config = dict(
    decoder_block='bottleneck',
    grad_clip=3.0,
    epochs=14.9,
)
Rows from block 5 of the encoder of a small image autoencoder, named by matrix and row number. Rows with one number belong to one channel. Each number is 200 + 30 x the weight over its row's rms, rounded and kept within 0 to 999. All counts start at 0. After the name is the row's rms in percent of the matrix's.
After each channel's rows are labels from the 100 images, of 14976, where the channel reaches its highest value: "top examples" is what is common among them; "peak at" is the part of the image that holds the peak. Only what is clearly more common there than usual is listed. The data: photos of plants, animals and fungi (iNaturalist).
# c3: 3x3 conv (encoder.blocks.5.c3.weight, 256x256x3x3, each kernel summed), inputs 172-255
# c1: pointwise conv (encoder.blocks.5.c1.weight, 256x256x1x1), inputs 172-255

c3.177,050,211,187,200,163,195,87,199,213,159,195,204,152,209,243,196,288,206,201,151,199,201,197,190,207,209,223,179,162,176,195,210,178,181,193,228,179,200,136,218,199,224,158,183,195,184,216,172,199,195,157,186,179,165,192,208,125,213,251,171,216,254,176,171,210,184,196,201,142,217,226,207,266,230,197,191,259,199,306,181,214,180,185,211,216
c1.177,113,209,205,216,226,217,197,220,197,188,230,209,168,258,142,180,199,225,217,140,204,178,164,244,178,198,200,140,216,198,198,206,215,190,191,143,162,200,235,176,199,140,182,195,188,226,227,150,203,179,143,91,197,166,175,273,184,221,212,209,161,190,194,200,222,191,198,203,243,213,233,155,257,217,242,195,165,212,205,216,190,151,180,274,217
top examples: order Charadriiformes
peak at: centre

c3.29,067,211,200,195,235,243,183,195,193,262,189,211,115,189,178,243,271,181,193,186,194,234,209,197,204,194,260,194,202,174,176,204,201,170,195,229,202,210,152,195,207,108,196,195,196,193,194,202,215,196,167,253,264,201,213,277,204,202,193,189,187,280,183,242,208,219,206,180,173,220,210,178,67,193,197,162,205,176,239,198,240,236,202,176,182
c1.29,107,189,218,153,176,237,224,185,239,239,201,233,141,196,204,204,266,180,246,214,195,214,201,212,200,182,244,218,220,227,232,213,219,195,200,189,219,218,231,179,218,184,216,192,175,197,192,214,231,199,208,298,224,221,226,283,199,212,214,148,204,243,227,201,241,210,177,185,114,186,261,205,97,190,207,183,252,143,161,224,237,229,216,190,217
top examples: phylum Chordata; class Aves; order Charadriiformes
peak at: centre

c3.89,077,215,190,196,223,158,201,222,190,143,200,214,197,187,191,213,141,225,204,173,202,255,224,211,203,216,216,160,214,197,205,189,197,219,196,228,197,223,206,190,196,194,245,188,209,189,222,213,221,196,201,149,230,198,182,218,295,183,179,214,201,192,209,207,187,166,222,204,162,186,108,200,132,191,212,212,203,201,253,194,196,228,201,208,183
c1.89,104,182,163,189,149,158,172,214,178,155,174,197,182,158,205,179,151,173,223,163,191,216,220,175,177,191,193,123,242,166,192,177,188,191,186,203,198,206,195,198,204,188,209,192,213,178,207,172,194,195,166,115,191,202,165,315,215,148,162,214,159,157,187,198,184,153,203,189,126,209,120,178,138,220,179,196,182,164,205,149,199,211,197,174,156
top examples: order Charadriiformes
peak at: centre

c3.144,081,189,204,201,40,211,204,215,196,203,173,184,232,174,190,209,224,188,221,196,199,200,200,166,201,131,244,197,152,226,210,199,220,181,198,170,221,185,227,211,212,211,205,198,208,143,167,207,188,188,226,239,131,200,160,253,260,225,205,201,189,240,216,188,224,266,184,160,136,212,232,203,227,201,188,212,242,107,183,178,221,207,229,217,174
c1.144,087,214,246,207,145,231,231,220,202,181,231,188,211,215,197,244,202,180,232,147,214,236,185,227,234,153,229,189,196,236,217,203,220,223,220,197,214,198,228,211,205,155,195,229,137,212,213,175,197,207,209,246,119,206,196,263,231,206,234,228,174,226,196,209,228,191,207,201,154,192,226,185,269,265,209,239,217,147,131,214,241,217,234,264,211
top examples: phylum Chordata; class Aves; order Charadriiformes
peak at: centre

c3.189,060,201,223,202,215,238,195,237,181,195,239,206,196,217,215,187,145,237,121,238,205,179,171,214,192,181,266,199,207,208,199,196,195,255,198,176,204,205,171,204,205,193,262,219,223,201,201,177,222,195,205,218,184,201,200,254,206,168,183,238,213,293,212,226,192,204,219,190,260,212,118,207,82,190,209,250,239,121,240,200,205,185,197,251,196
c1.189,103,233,167,194,165,221,192,186,203,232,188,199,146,149,224,197,216,176,179,176,200,176,188,201,179,215,195,181,203,196,200,188,206,206,219,167,174,197,190,196,185,213,187,192,235,167,208,234,216,184,154,108,224,230,172,275,97,219,213,206,212,289,178,203,226,247,202,194,123,208,198,220,44,215,204,157,165,93,258,226,176,204,229,201,188
top examples: phylum Chordata; class Aves; order Charadriiformes
peak at: centre

c3.230,093,184,171,203,163,231,173,154,198,247,175,195,254,154,206,255,202,145,220,226,198,198,218,193,197,157,206,219,214,161,167,205,167,178,204,165,182,187,223,219,181,246,154,199,196,197,167,253,207,210,158,265,168,205,194,245,182,200,208,101,185,202,171,170,211,227,209,208,157,196,218,206,230,252,177,194,240,161,208,199,198,202,214,165,165
c1.230,107,197,207,219,171,171,195,244,171,224,218,155,266,199,183,211,186,208,237,123,204,221,230,171,203,118,221,211,202,235,191,198,199,163,228,179,238,214,169,235,207,228,218,177,172,146,174,198,210,176,226,206,182,206,149,167,261,217,219,190,202,188,208,219,205,176,173,206,210,199,188,205,218,192,199,208,200,162,187,190,220,233,213,257,131
top examples: order Charadriiformes
peak at: centre

c3.11,112,191,238,198,252,226,245,195,214,227,171,165,194,199,162,200,256,207,217,169,198,216,196,197,188,144,219,182,164,223,218,203,245,200,199,193,249,207,234,200,225,197,233,197,201,171,193,203,199,191,225,229,194,228,211,243,194,227,152,195,202,258,235,239,223,218,211,164,243,187,268,186,170,166,192,199,227,188,192,190,227,221,225,248,171
c1.11,126,188,209,186,241,231,217,167,218,220,208,214,86,196,223,234,278,207,219,185,196,219,196,190,208,199,146,251,199,222,235,220,223,210,193,169,242,195,257,198,221,196,192,207,203,212,205,210,230,200,216,173,221,222,238,235,124,247,191,164,209,216,208,197,256,181,201,190,184,186,269,227,167,179,197,242,201,188,189,234,236,221,228,187,212
top examples: phylum Chordata; class Aves
peak at: centre

c3.30,077,215,217,198,143,207,204,221,227,179,169,231,179,176,206,175,229,250,226,165,190,207,192,197,213,188,262,204,190,237,241,189,238,216,201,235,240,192,190,196,219,215,238,209,214,188,226,179,214,186,253,221,218,187,186,267,278,214,230,213,239,246,245,198,205,232,187,139,173,229,173,237,113,186,213,185,225,104,220,175,227,198,226,241,179
c1.30,105,198,225,181,80,225,222,199,221,222,178,236,179,211,222,234,220,205,227,204,219,205,167,220,226,191,289,166,211,256,226,223,223,241,183,208,228,197,211,204,228,155,224,215,207,202,228,194,221,211,222,286,174,212,192,329,198,180,237,180,234,242,220,228,206,194,192,163,180,205,222,239,179,192,199,211,228,75,218,214,217,184,244,258,210
top examples: phylum Chordata; class Aves; order Charadriiformes
peak at: centre

c3.7,069,211,211,200,266,206,216,228,197,181,243,212,164,240,205,228,207,246,207,206,196,207,205,255,206,225,255,225,195,204,194,209,204,249,202,239,215,204,208,210,233,233,226,209,220,250,212,186,247,210,216,266,217,197,202,272,260,209,224,228,209,236,210,211,189,206,203,226,178,248,190,221,120,216,216,243,239,200,282,213,189,188,211,248,217
c1.7,069,192,155,176,155,228,237,189,259,253,205,200,156,192,215,225,215,205,225,157,231,222,178,186,214,190,216,219,161,252,248,225,214,177,192,203,214,231,247,165,192,200,218,210,217,197,213,197,265,228,169,278,216,197,180,303,167,201,231,242,224,225,209,193,225,230,232,196,122,226,244,198,145,163,232,203,235,146,202,268,180,199,246,267,229
top examples: phylum Chordata; class Aves; order Anseriformes; family: Anatidae
peak at: centre

c3.213,101,223,201,201,221,251,164,184,219,248,196,243,295,199,208,224,237,153,218,219,198,181,188,218,208,219,249,215,159,196,196,202,175,161,203,178,168,191,217,186,171,221,143,191,195,189,190,214,193,213,151,255,163,183,205,232,168,204,256,166,201,210,170,177,200,161,185,221,217,187,233,200,184,215,170,181,222,223,207,200,187,176,201,221,209
c1.213,095,224,218,211,203,136,192,235,192,178,184,188,262,214,185,225,178,235,194,161,196,176,232,207,202,165,236,182,182,225,188,177,194,190,195,237,193,194,196,205,200,142,204,183,202,184,212,179,177,170,225,188,162,204,178,224,284,166,192,240,229,208,216,185,180,118,175,188,123,211,177,172,170,131,177,216,93,235,237,166,196,197,170,240,223
top examples: phylum Arthropoda; class Insecta; order Lepidoptera
peak at: centre

c3.246,067,218,223,197,207,244,200,225,223,205,223,241,221,221,215,226,205,230,200,239,191,208,208,205,219,211,276,188,219,221,211,203,215,201,202,222,207,194,242,214,193,179,211,230,225,216,195,200,198,215,217,353,165,211,216,243,284,217,241,237,238,264,220,189,221,225,208,226,269,214,196,227,366,223,216,184,251,227,283,218,208,208,201,240,217
c1.246,091,179,210,193,184,243,216,230,211,202,199,205,195,200,214,231,201,206,208,190,200,213,187,194,178,188,228,186,212,214,231,233,195,157,215,256,224,223,188,217,179,176,192,198,191,205,188,143,205,174,217,239,180,213,225,291,196,192,211,211,172,169,192,210,207,166,169,190,181,173,216,203,264,225,197,197,113,172,192,190,250,197,209,190,150
top examples: phylum Chordata; class Aves; order Charadriiformes
peak at: centre

c3.247,065,193,211,200,165,252,209,194,258,256,164,209,162,180,199,196,272,164,229,181,195,230,233,165,198,182,218,168,243,185,204,203,212,186,199,238,233,203,146,241,220,188,213,155,167,189,176,222,198,205,185,256,240,210,211,263,187,214,190,192,190,242,204,233,198,204,214,190,149,220,190,226,84,232,188,161,155,147,223,168,254,242,207,181,184
c1.247,110,223,229,206,152,219,225,214,218,211,201,196,184,160,224,200,225,178,222,184,204,219,185,175,200,163,258,173,214,224,206,204,212,226,205,220,251,209,209,217,217,173,225,192,158,216,160,178,216,192,236,289,189,231,208,241,216,217,191,212,216,223,231,224,235,199,220,210,97,204,233,201,160,184,194,230,199,117,185,182,228,192,195,212,176
top examples: phylum Chordata; class Aves; order Charadriiformes
peak at: centre

c3.209,068,209,196,204,283,196,182,185,219,239,200,222,196,254,183,220,188,216,175,213,193,233,212,231,200,242,180,123,228,200,207,195,227,214,200,297,234,191,64,223,200,221,193,186,181,263,226,202,179,207,207,133,193,192,230,224,229,191,254,188,234,246,218,249,187,235,212,232,159,201,145,216,228,281,222,170,210,316,169,210,235,210,192,198,215
c1.209,153,161,181,201,162,200,209,184,188,202,172,208,190,241,160,165,191,212,213,170,188,171,201,208,149,203,152,105,237,190,193,189,198,194,198,173,172,180,186,160,221,200,170,197,201,211,199,155,212,182,198,122,139,195,179,274,221,222,202,169,168,154,197,193,214,175,194,158,127,165,188,182,204,212,194,134,207,175,75,162,185,163,219,204,194
top examples: order Charadriiformes
peak at: centre

c3.148,059,209,208,195,209,243,187,229,172,310,196,206,307,251,175,255,234,204,206,258,204,226,203,222,204,192,229,152,259,188,196,198,231,205,202,220,216,205,174,256,201,203,233,197,182,239,211,219,201,209,198,206,121,204,191,271,235,234,219,208,185,259,189,206,212,242,198,180,186,217,195,205,192,318,206,217,270,220,185,200,255,226,213,225,204
c1.148,078,218,230,203,213,226,204,229,202,181,202,220,160,234,211,216,242,205,201,196,239,233,194,201,234,166,189,258,178,246,199,206,217,214,197,190,184,200,209,183,233,138,189,177,180,205,202,190,185,229,224,273,162,188,162,254,215,254,232,168,187,234,213,216,198,194,187,184,121,201,228,212,213,192,224,205,226,122,187,201,222,267,197,283,245
top examples: order Charadriiformes
peak at: centre

c3.153,090,181,193,199,171,197,217,204,223,157,208,193,132,218,248,220,218,241,222,153,204,216,218,186,204,223,244,234,213,215,220,195,218,225,196,245,219,215,252,214,216,249,209,189,238,201,230,209,215,197,224,271,231,204,192,224,204,211,219,230,211,212,200,181,202,214,204,200,123,189,223,229,267,152,204,223,270,184,306,221,201,213,211,222,217
c1.153,081,170,152,204,135,175,210,165,186,165,181,149,211,225,271,213,175,191,186,209,235,234,191,187,212,213,267,210,199,210,196,185,220,219,191,191,183,230,220,240,208,261,185,220,241,239,215,193,231,204,177,195,181,206,209,176,215,215,206,186,181,157,183,177,201,208,197,176,265,173,190,233,278,192,190,206,198,195,276,197,195,173,190,205,234
top examples: phylum Chordata; class Aves; order Charadriiformes
peak at: centre

c3.0,071,219,201,199,155,191,199,226,243,204,199,206,112,225,241,243,216,256,218,193,197,210,212,197,205,208,223,231,206,205,213,208,208,239,202,296,233,202,207,231,240,252,235,192,244,193,219,218,230,193,230,227,264,188,192,230,312,209,224,227,219,220,205,222,197,241,219,202,135,237,184,234,137,196,207,240,225,149,254,223,203,204,220,232,222
c1.0,073,195,222,203,164,195,200,198,232,256,214,184,144,238,249,244,209,248,191,193,204,189,208,228,270,194,258,231,135,212,214,255,186,252,211,224,189,190,192,223,199,141,204,200,187,194,220,205,252,226,189,233,198,205,224,233,238,201,183,224,227,202,229,169,167,218,229,191,256,177,227,165,165,220,199,250,219,193,241,215,157,202,207,192,221
top examples: phylum Chordata; class Aves
peak at: centre

c3.24,077,181,244,202,203,186,249,219,218,211,218,202,201,231,151,222,238,247,206,166,204,205,208,196,177,194,244,165,241,239,222,195,225,229,197,206,229,200,203,191,214,165,247,217,197,207,229,167,184,195,253,265,210,221,222,238,271,207,169,168,224,246,254,237,188,196,210,192,245,177,192,206,116,193,209,237,221,237,166,176,198,205,183,231,187
c1.24,115,231,155,185,196,193,221,164,211,219,166,215,199,233,223,177,205,206,230,181,230,201,197,224,186,214,198,256,213,222,227,209,242,173,200,180,192,219,226,159,207,231,173,204,231,213,241,232,235,191,198,233,219,209,209,255,149,230,205,205,178,238,224,191,219,243,106,165,201,217,221,189,131,174,205,139,212,155,233,202,201,206,247,232,231
top examples: phylum Chordata; class Aves; order Charadriiformes
peak at: centre

c3.13,055,211,225,198,284,175,208,195,249,191,249,231,186,205,226,215,206,233,196,199,201,215,206,233,205,233,224,253,249,228,240,194,194,246,207,199,211,203,165,185,232,299,218,219,202,262,213,210,225,219,221,215,172,214,206,227,191,197,225,208,237,262,229,169,196,181,191,237,244,206,188,226,182,258,215,217,200,288,288,209,180,204,201,168,218
c1.13,066,206,211,142,214,197,198,163,215,239,171,233,178,212,208,246,203,231,204,210,224,175,234,213,220,214,221,238,228,222,250,202,204,230,208,200,187,202,170,177,207,142,226,231,163,265,239,235,184,222,251,205,186,212,215,246,186,173,208,208,234,157,246,188,194,207,200,199,193,158,208,184,195,239,229,190,165,229,274,230,212,191,201,194,203
top examples: phylum Chordata; class Aves
peak at: centre

c3.21,079,219,203,200,149,228,185,220,217,236,196,227,206,202,256,249,227,218,227,239,198,218,216,197,225,213,298,206,187,213,223,201,225,234,202,260,209,202,222,242,243,262,230,222,247,210,214,235,234,218,228,274,226,209,224,247,269,220,240,208,215,219,209,206,203,264,224,229,111,260,220,238,225,263,208,231,230,183,292,224,206,213,233,207,196
c1.21,085,193,218,216,215,160,225,233,217,202,228,223,221,233,188,254,206,235,228,208,242,203,224,231,204,202,294,270,204,218,201,211,211,209,207,182,210,225,210,221,236,211,194,236,227,255,236,203,254,213,223,225,203,219,202,276,188,211,165,205,160,149,230,219,188,180,151,204,182,228,203,206,236,179,227,233,161,133,250,173,205,214,219,228,213
top examples: phylum Chordata; class Aves; order Charadriiformes
peak at: centre

c3.140,154,179,173,201,108,222,174,202,170,181,169,177,229,163,181,176,271,176,212,157,201,180,189,157,179,165,238,221,153,187,185,197,189,172,201,143,187,191,191,173,169,181,187,165,204,150,182,203,193,176,186,206,183,175,162,223,203,223,190,184,182,175,177,178,195,189,168,165,89,192,258,178,146,135,179,181,170,123,233,170,184,186,193,182,189
c1.140,123,171,163,181,202,175,153,166,211,153,185,204,148,209,229,213,76,217,159,175,181,207,182,185,176,198,249,140,225,201,204,206,192,210,206,203,171,199,209,180,202,234,184,183,221,218,193,147,199,193,176,218,183,225,209,224,207,124,167,184,216,223,193,162,172,217,185,192,260,202,102,186,168,210,205,135,218,216,251,210,184,198,205,192,200
top examples: class Aves
peak at: centre

c3.137,133,194,188,199,289,202,205,205,146,208,219,185,196,229,150,190,143,161,164,204,207,173,160,262,181,202,230,174,187,151,144,193,186,191,199,176,161,170,186,192,185,199,172,212,177,238,202,192,217,197,146,212,177,180,215,195,143,169,201,202,147,217,151,195,175,202,175,205,271,213,129,157,181,248,196,197,231,292,158,199,182,180,209,208,194
c1.137,157,226,239,208,245,274,208,202,221,278,206,213,203,180,212,244,312,182,241,163,204,235,216,197,213,189,204,252,148,182,207,200,189,177,209,183,215,223,165,207,188,194,209,151,192,176,184,250,215,232,187,145,176,187,172,164,162,277,163,220,174,160,207,205,240,220,215,254,211,165,265,233,185,168,218,224,168,190,197,214,239,233,214,188,213
top examples: class Aves
peak at: centre

c3.44,114,184,190,198,157,238,196,200,182,184,178,182,202,212,192,205,178,209,186,225,201,103,144,206,169,175,238,196,192,184,185,199,220,185,201,183,166,156,190,178,202,198,202,224,193,194,208,151,225,176,183,212,181,194,165,195,168,199,207,227,181,210,198,157,170,246,165,150,219,247,187,197,236,167,185,192,215,146,207,194,174,108,223,200,194
c1.44,151,212,198,205,131,174,228,205,200,126,202,184,164,230,203,116,175,193,224,193,200,182,182,209,220,176,233,141,222,204,202,213,214,215,206,175,160,196,214,183,212,202,146,197,192,193,235,123,211,185,183,281,180,161,175,149,185,226,248,184,203,253,197,187,208,190,200,127,129,213,185,179,254,185,209,140,259,93,196,175,217,181,214,223,226
top examples: order Charadriiformes
peak at: centre

c3.91,087,185,185,200,253,147,190,213,166,148,209,177,223,244,133,173,116,218,178,199,199,211,216,228,170,196,167,108,189,177,165,202,185,203,196,158,172,216,156,181,175,132,216,192,152,212,223,198,188,196,177,107,182,195,179,202,245,159,157,176,186,198,198,207,179,179,199,212,245,170,108,171,187,188,208,174,128,228,146,180,182,213,188,273,190
c1.91,098,209,193,200,199,156,143,217,209,172,188,209,111,202,215,175,185,228,196,217,188,189,226,242,195,236,162,146,235,197,254,195,198,213,181,216,193,189,154,191,193,226,213,175,152,188,247,219,204,202,220,148,204,206,191,162,192,187,242,165,257,185,236,211,180,188,199,210,169,176,174,215,162,215,208,173,178,213,187,199,211,216,186,218,170
top examples: phylum Arthropoda
peak at: centre

c3.143,166,199,196,203,247,177,216,213,132,179,210,175,210,202,166,164,196,201,195,250,208,148,164,226,160,158,239,223,153,196,165,202,177,185,198,89,156,170,215,152,168,234,194,228,200,197,193,165,212,174,185,235,165,183,173,244,184,189,171,198,172,227,194,164,192,172,166,174,212,199,212,153,154,137,192,185,243,177,198,207,143,154,219,209,199
c1.143,178,223,216,217,208,256,228,223,218,245,215,214,251,165,217,236,279,197,279,229,217,224,221,167,215,173,193,259,137,182,187,188,170,196,204,158,192,217,226,239,204,273,212,192,182,177,179,276,264,210,197,189,177,216,183,210,166,255,161,231,177,182,198,203,230,214,211,243,119,188,256,218,173,154,197,227,243,111,196,224,222,225,260,170,189
top examples: phylum Chordata; class Aves
peak at: centre

c3.169,027,187,198,199,137,140,175,171,169,215,223,209,132,149,190,162,199,189,187,193,208,193,173,245,200,243,214,210,206,206,231,212,192,238,211,198,197,196,200,186,221,271,200,195,188,180,217,214,218,204,245,93,220,199,227,184,187,228,186,167,181,292,207,209,179,222,188,203,103,217,193,187,133,212,211,198,98,175,208,206,160,186,217,199,197
c1.169,051,225,247,213,158,190,232,193,202,203,218,163,223,197,166,216,197,173,216,171,201,204,275,175,204,158,195,183,214,186,163,280,229,196,222,202,201,202,168,220,208,189,234,185,187,166,173,247,213,194,186,229,203,196,150,160,249,217,178,218,198,252,181,239,199,219,199,186,116,221,241,189,206,171,240,167,192,129,200,199,262,252,244,206,212
top examples: phylum Chordata; class Aves
peak at: centre