python train.py --crop_scale_min=0.7 --encoder_weight_standardization=false --encoder_depths=[2, 2, 4, 2] --decoder_block="bottleneck" --beta2=0.999 --max_steps=18100 --lr_schedule="cosine" --weight_decay=0.1
Rows from block 6 of the encoder, named by matrix and row number. Each number is 128 + 32 x the weight over its row's rms, rounded and kept within 0 to 255. All counts start at 0. After the name is the row's rms in percent of the matrix's.
# c3: 3x3 conv (encoder.blocks.6.c3.weight, 256x256x3x3), inputs 120-139, a 3x3 kernel for each
c3.25 067 [120 118 126 109 145 114 134 121 128 139 128 140 134 121 125 121 130 136 126 127 122 129 130 137 108 116 146 112 121 139 130 144 141 137 120 164 131 132 141 128 160 121 125 126  98 114 115 124 127 163 149 110 122 123 108 110  63  33 126  65  98  93  76 145 166 170 185 139 162 150 151 169 133 142 151 163 146 135 153 150 126 117 151 145 114 158 113  67 107  86 145 120 143 135 144 131 142 147 146 132 151 167 155 116 143 171 153 148 133 141 139 141 144 141 119 138 112 126 122 153 129 130 139 106  98 124 137 107 148 141 105 127 106  78  97 145 161 154 117 124 120 106 128 131 134 121 137 126  99 124 127 115 142 121 145 121 140 146 126 107 109 118  45 103  47  54 137 111  63 115 101 112  92  80  88 153  94 103  97 109]
c3.26 100 [128 123 120 121 104 130 129 113 112 116 110  97 126 108 124 129 133 125 131 168 140  84 124 158  97 132 118 130 124 143 123 101 145 124 156 125 101 102 108 107 101  99 116 104 117 140 145 141 145 134 130 142 141 137 216 249 158 183 138 162 125  96  97 121 128 125 129 111 110 113 106 116 100  98  93 110 129 119  89 104 100 137 164 109 147 118 116 113 120 114 124 114 128 114  35 128 115 103 117  91  89  82  92 145  83  95 100  98 133 151 113 140 167 112 128 117  95 136 150 118 123 111 112  97 104  89 105 110  93 122 147 108  98  91 104  74 129  70  85 199  82  44  74  71  74  82  75  71 126  65  77  84  79  98 147 104 126 196 127 114 131 114 129 101  99 116 105 157 145 194 187 127 130 118 122  49 128 138 144 131]
c3.27 079 [127 136 123 123 145 114 134 123 136 128 127 131 126 131 122 129 137 129 137 160  96 171 167 164 134 160 136 103 110 103 123 144 120 107 118 127 117 113 115 123 101 122 104 105 113 158 156 161 153 151 147 128 143 107 183 195 147 137 251 127 146 155 127  89 106 132  90 112 120 110  97 103 124 111 130 139 131 145 130 150 144 110 140 156 143 139 156 141 155 147 142 139 155 144 119 134 149 145 159 129 133 149 127 143 121 132 148 133  87 102 121  85  93  88  95  80 115  80  97  81  92 100  98  83  76  53  98  93 107  88 129 120  78  95  88  92  93 113  53  94  68 117 112 109 150 116 136 131 111 149 120 137 150 104 100 125  92  99  87 114  96 120  61  91  59  72 109  80  64 103  96 110  96  77  96 109  76 103  94  88]
c3.28 137 [123 117 109 130 120 126 112 112 118 134 136 130 131 146 147 125 145 142 150 182 126 125 173 195 100 156 125 111 130 131 135 127 147 110 152 129 120 101 117 114  87  97 111 101 104 141 143 156 157 157 150 135 140 127 193 201 120 142 184 111  92 112  84 112 127 123 141 108 126  99 106 127  76  82  87  98 129 112  98 103 112 124 183 114 104 123  90  83  97  97 142 123 130 128  98 133 135 115 127  81  96  84  79  96  61 113  82  80 127 125 101 116 127  82 102  82  79 130 117 119 106 112 119 109 105  97 102 108 100 115 132 107 106 103 101  58  97  62  41 106  43  28  34  36  86  82  96  75  97  78  93  73  95  82 104  96  93 152 111 100 109  92  97  99  90 125 121 149 101 161 155 122 124 109 123 103 131 125 128 105]
c3.29 110 [107 125 111 117 112 122 122 119 120 131 144 120 154 154 145 133 159 165 134 170 105 118 181 152 116 147 117 127 142 125 114 164 134 125 146 157 112 122 132  99 103 116 131 107 118 123 125 131 144 134 147 126 120 127 248 239 170 167 207 145 154 166 109 120 133 126 120 129 154 127 143 141  96  95 112 130 138 117 104 120 119 147 166 157 148 166 160 128 186 162  96 104  82  98 104 104  89 101  97 107 106 114 109 132 112 132 113 102  96  95 112  63  84  52  83  61  73 124 114 107 129 126 128 142 142 139 128 114 113 164 179 139 119 127 122  74 107 104  39  84  47  73  58  57 145 107 147 126 112 121 142 134 147 111 104 140  92  97 105 135  99 114  88 120  78  99 114 122 122 122  99 116 101 111 120  85 109 129 141 129]
c3.30 097 [102 101  99 104 106  86 104 113  96 142 142 141 140 118 118 138 152 127 139 190 101 160 156 141 172 175 163  58  47  46  47 112  39  68  69  82 115 122 136 132 125 126 127 125 125 127 117 116 112 118 123 107 114 119 121 160 125  74 200  85 100 167  87 103 108 107 101 138 125 101 109 110 112 106 130 127 147 125 132 122 135 139 137 180 131 146 150 132 188 158  90  80  94  78  98  82  88  93 107 133 132 122 128 138 105 119 144 114 118 108 117  84 148 141 100 115 113 120 109 105 106 141 117 115 132 109 106 151 129 130 135 138 117 120 120 116  93 111  91 118 125 117 119 125 151 138 153 146 129 153 149 146 161 163 147 163 115 129 168 167 139 154 153 143 133 107  95 127 116 113 118 140 135 126 123 135 125 126 148 127]
c3.31 095 [141 135 115 134 141 149 129 139 135 113 125 108 121 127 129 122 129 126 136 156 131 142 157 151 139 159 135 132 134 155 127 133 157 125 163 161 136 114 135 125 108 129 139 113 120 155 157 177 152 149 167 153 158 154 219 207 158 169 176 143 124 144 120  97 123 131 130 108 124 124 127 130 102  93  91 130 134 107  97 108 124 105 164 125 112 108 124 108 136 128 136 145 134 148 116 142 140 140 145  99 112 107  89 108  89 112 101 102 119 122 150  97  98  69 131  63 100 114 112 139 127 113 140 120 133 116 112 115 106 121 133 123 113 105 104  68  64  83  36  71  11  64  14  51  82  79  83  67  68  71  95  75  80 110 102 119  96 114  79 138  94  97 107 117 120 167 116 145 122 129 128 129 133 118 130 115 126 161 159 141]
c3.32 048 [174 152 151 121 168 148 130 118 146 144 113 118  98  85 124 101  99 107 133  82  97 105  54 105 141 128 127 160 132 169 114 132 152 167 142 135 125 118 126 131 163 141 133 101 138 188 166 160 160 163 159 177 180 164 157 100  96  52 255 205 182 186 171 125  87 121 107 116  84 149 127 131 153 120 146 163 151 164 154 159 141  97  99 111 113 114 101 125  98 107 150 155 142 154 163 141 165 133 150  90  85 108  98 138 112  81  98 122 125 113  86 127 140  80 110  92  89  65  96  83  45 102  63  63  66  91  94  63  86  88  96  88 112  98  83 102  82  75 134 166  84  94  62  96 160 160 142 171 159 135 133 144 150 136 142 110 137 150  96 130 103 136 145  93  97 119  64 121 109 125 111 179 161 159 160 157 184 162 126 147]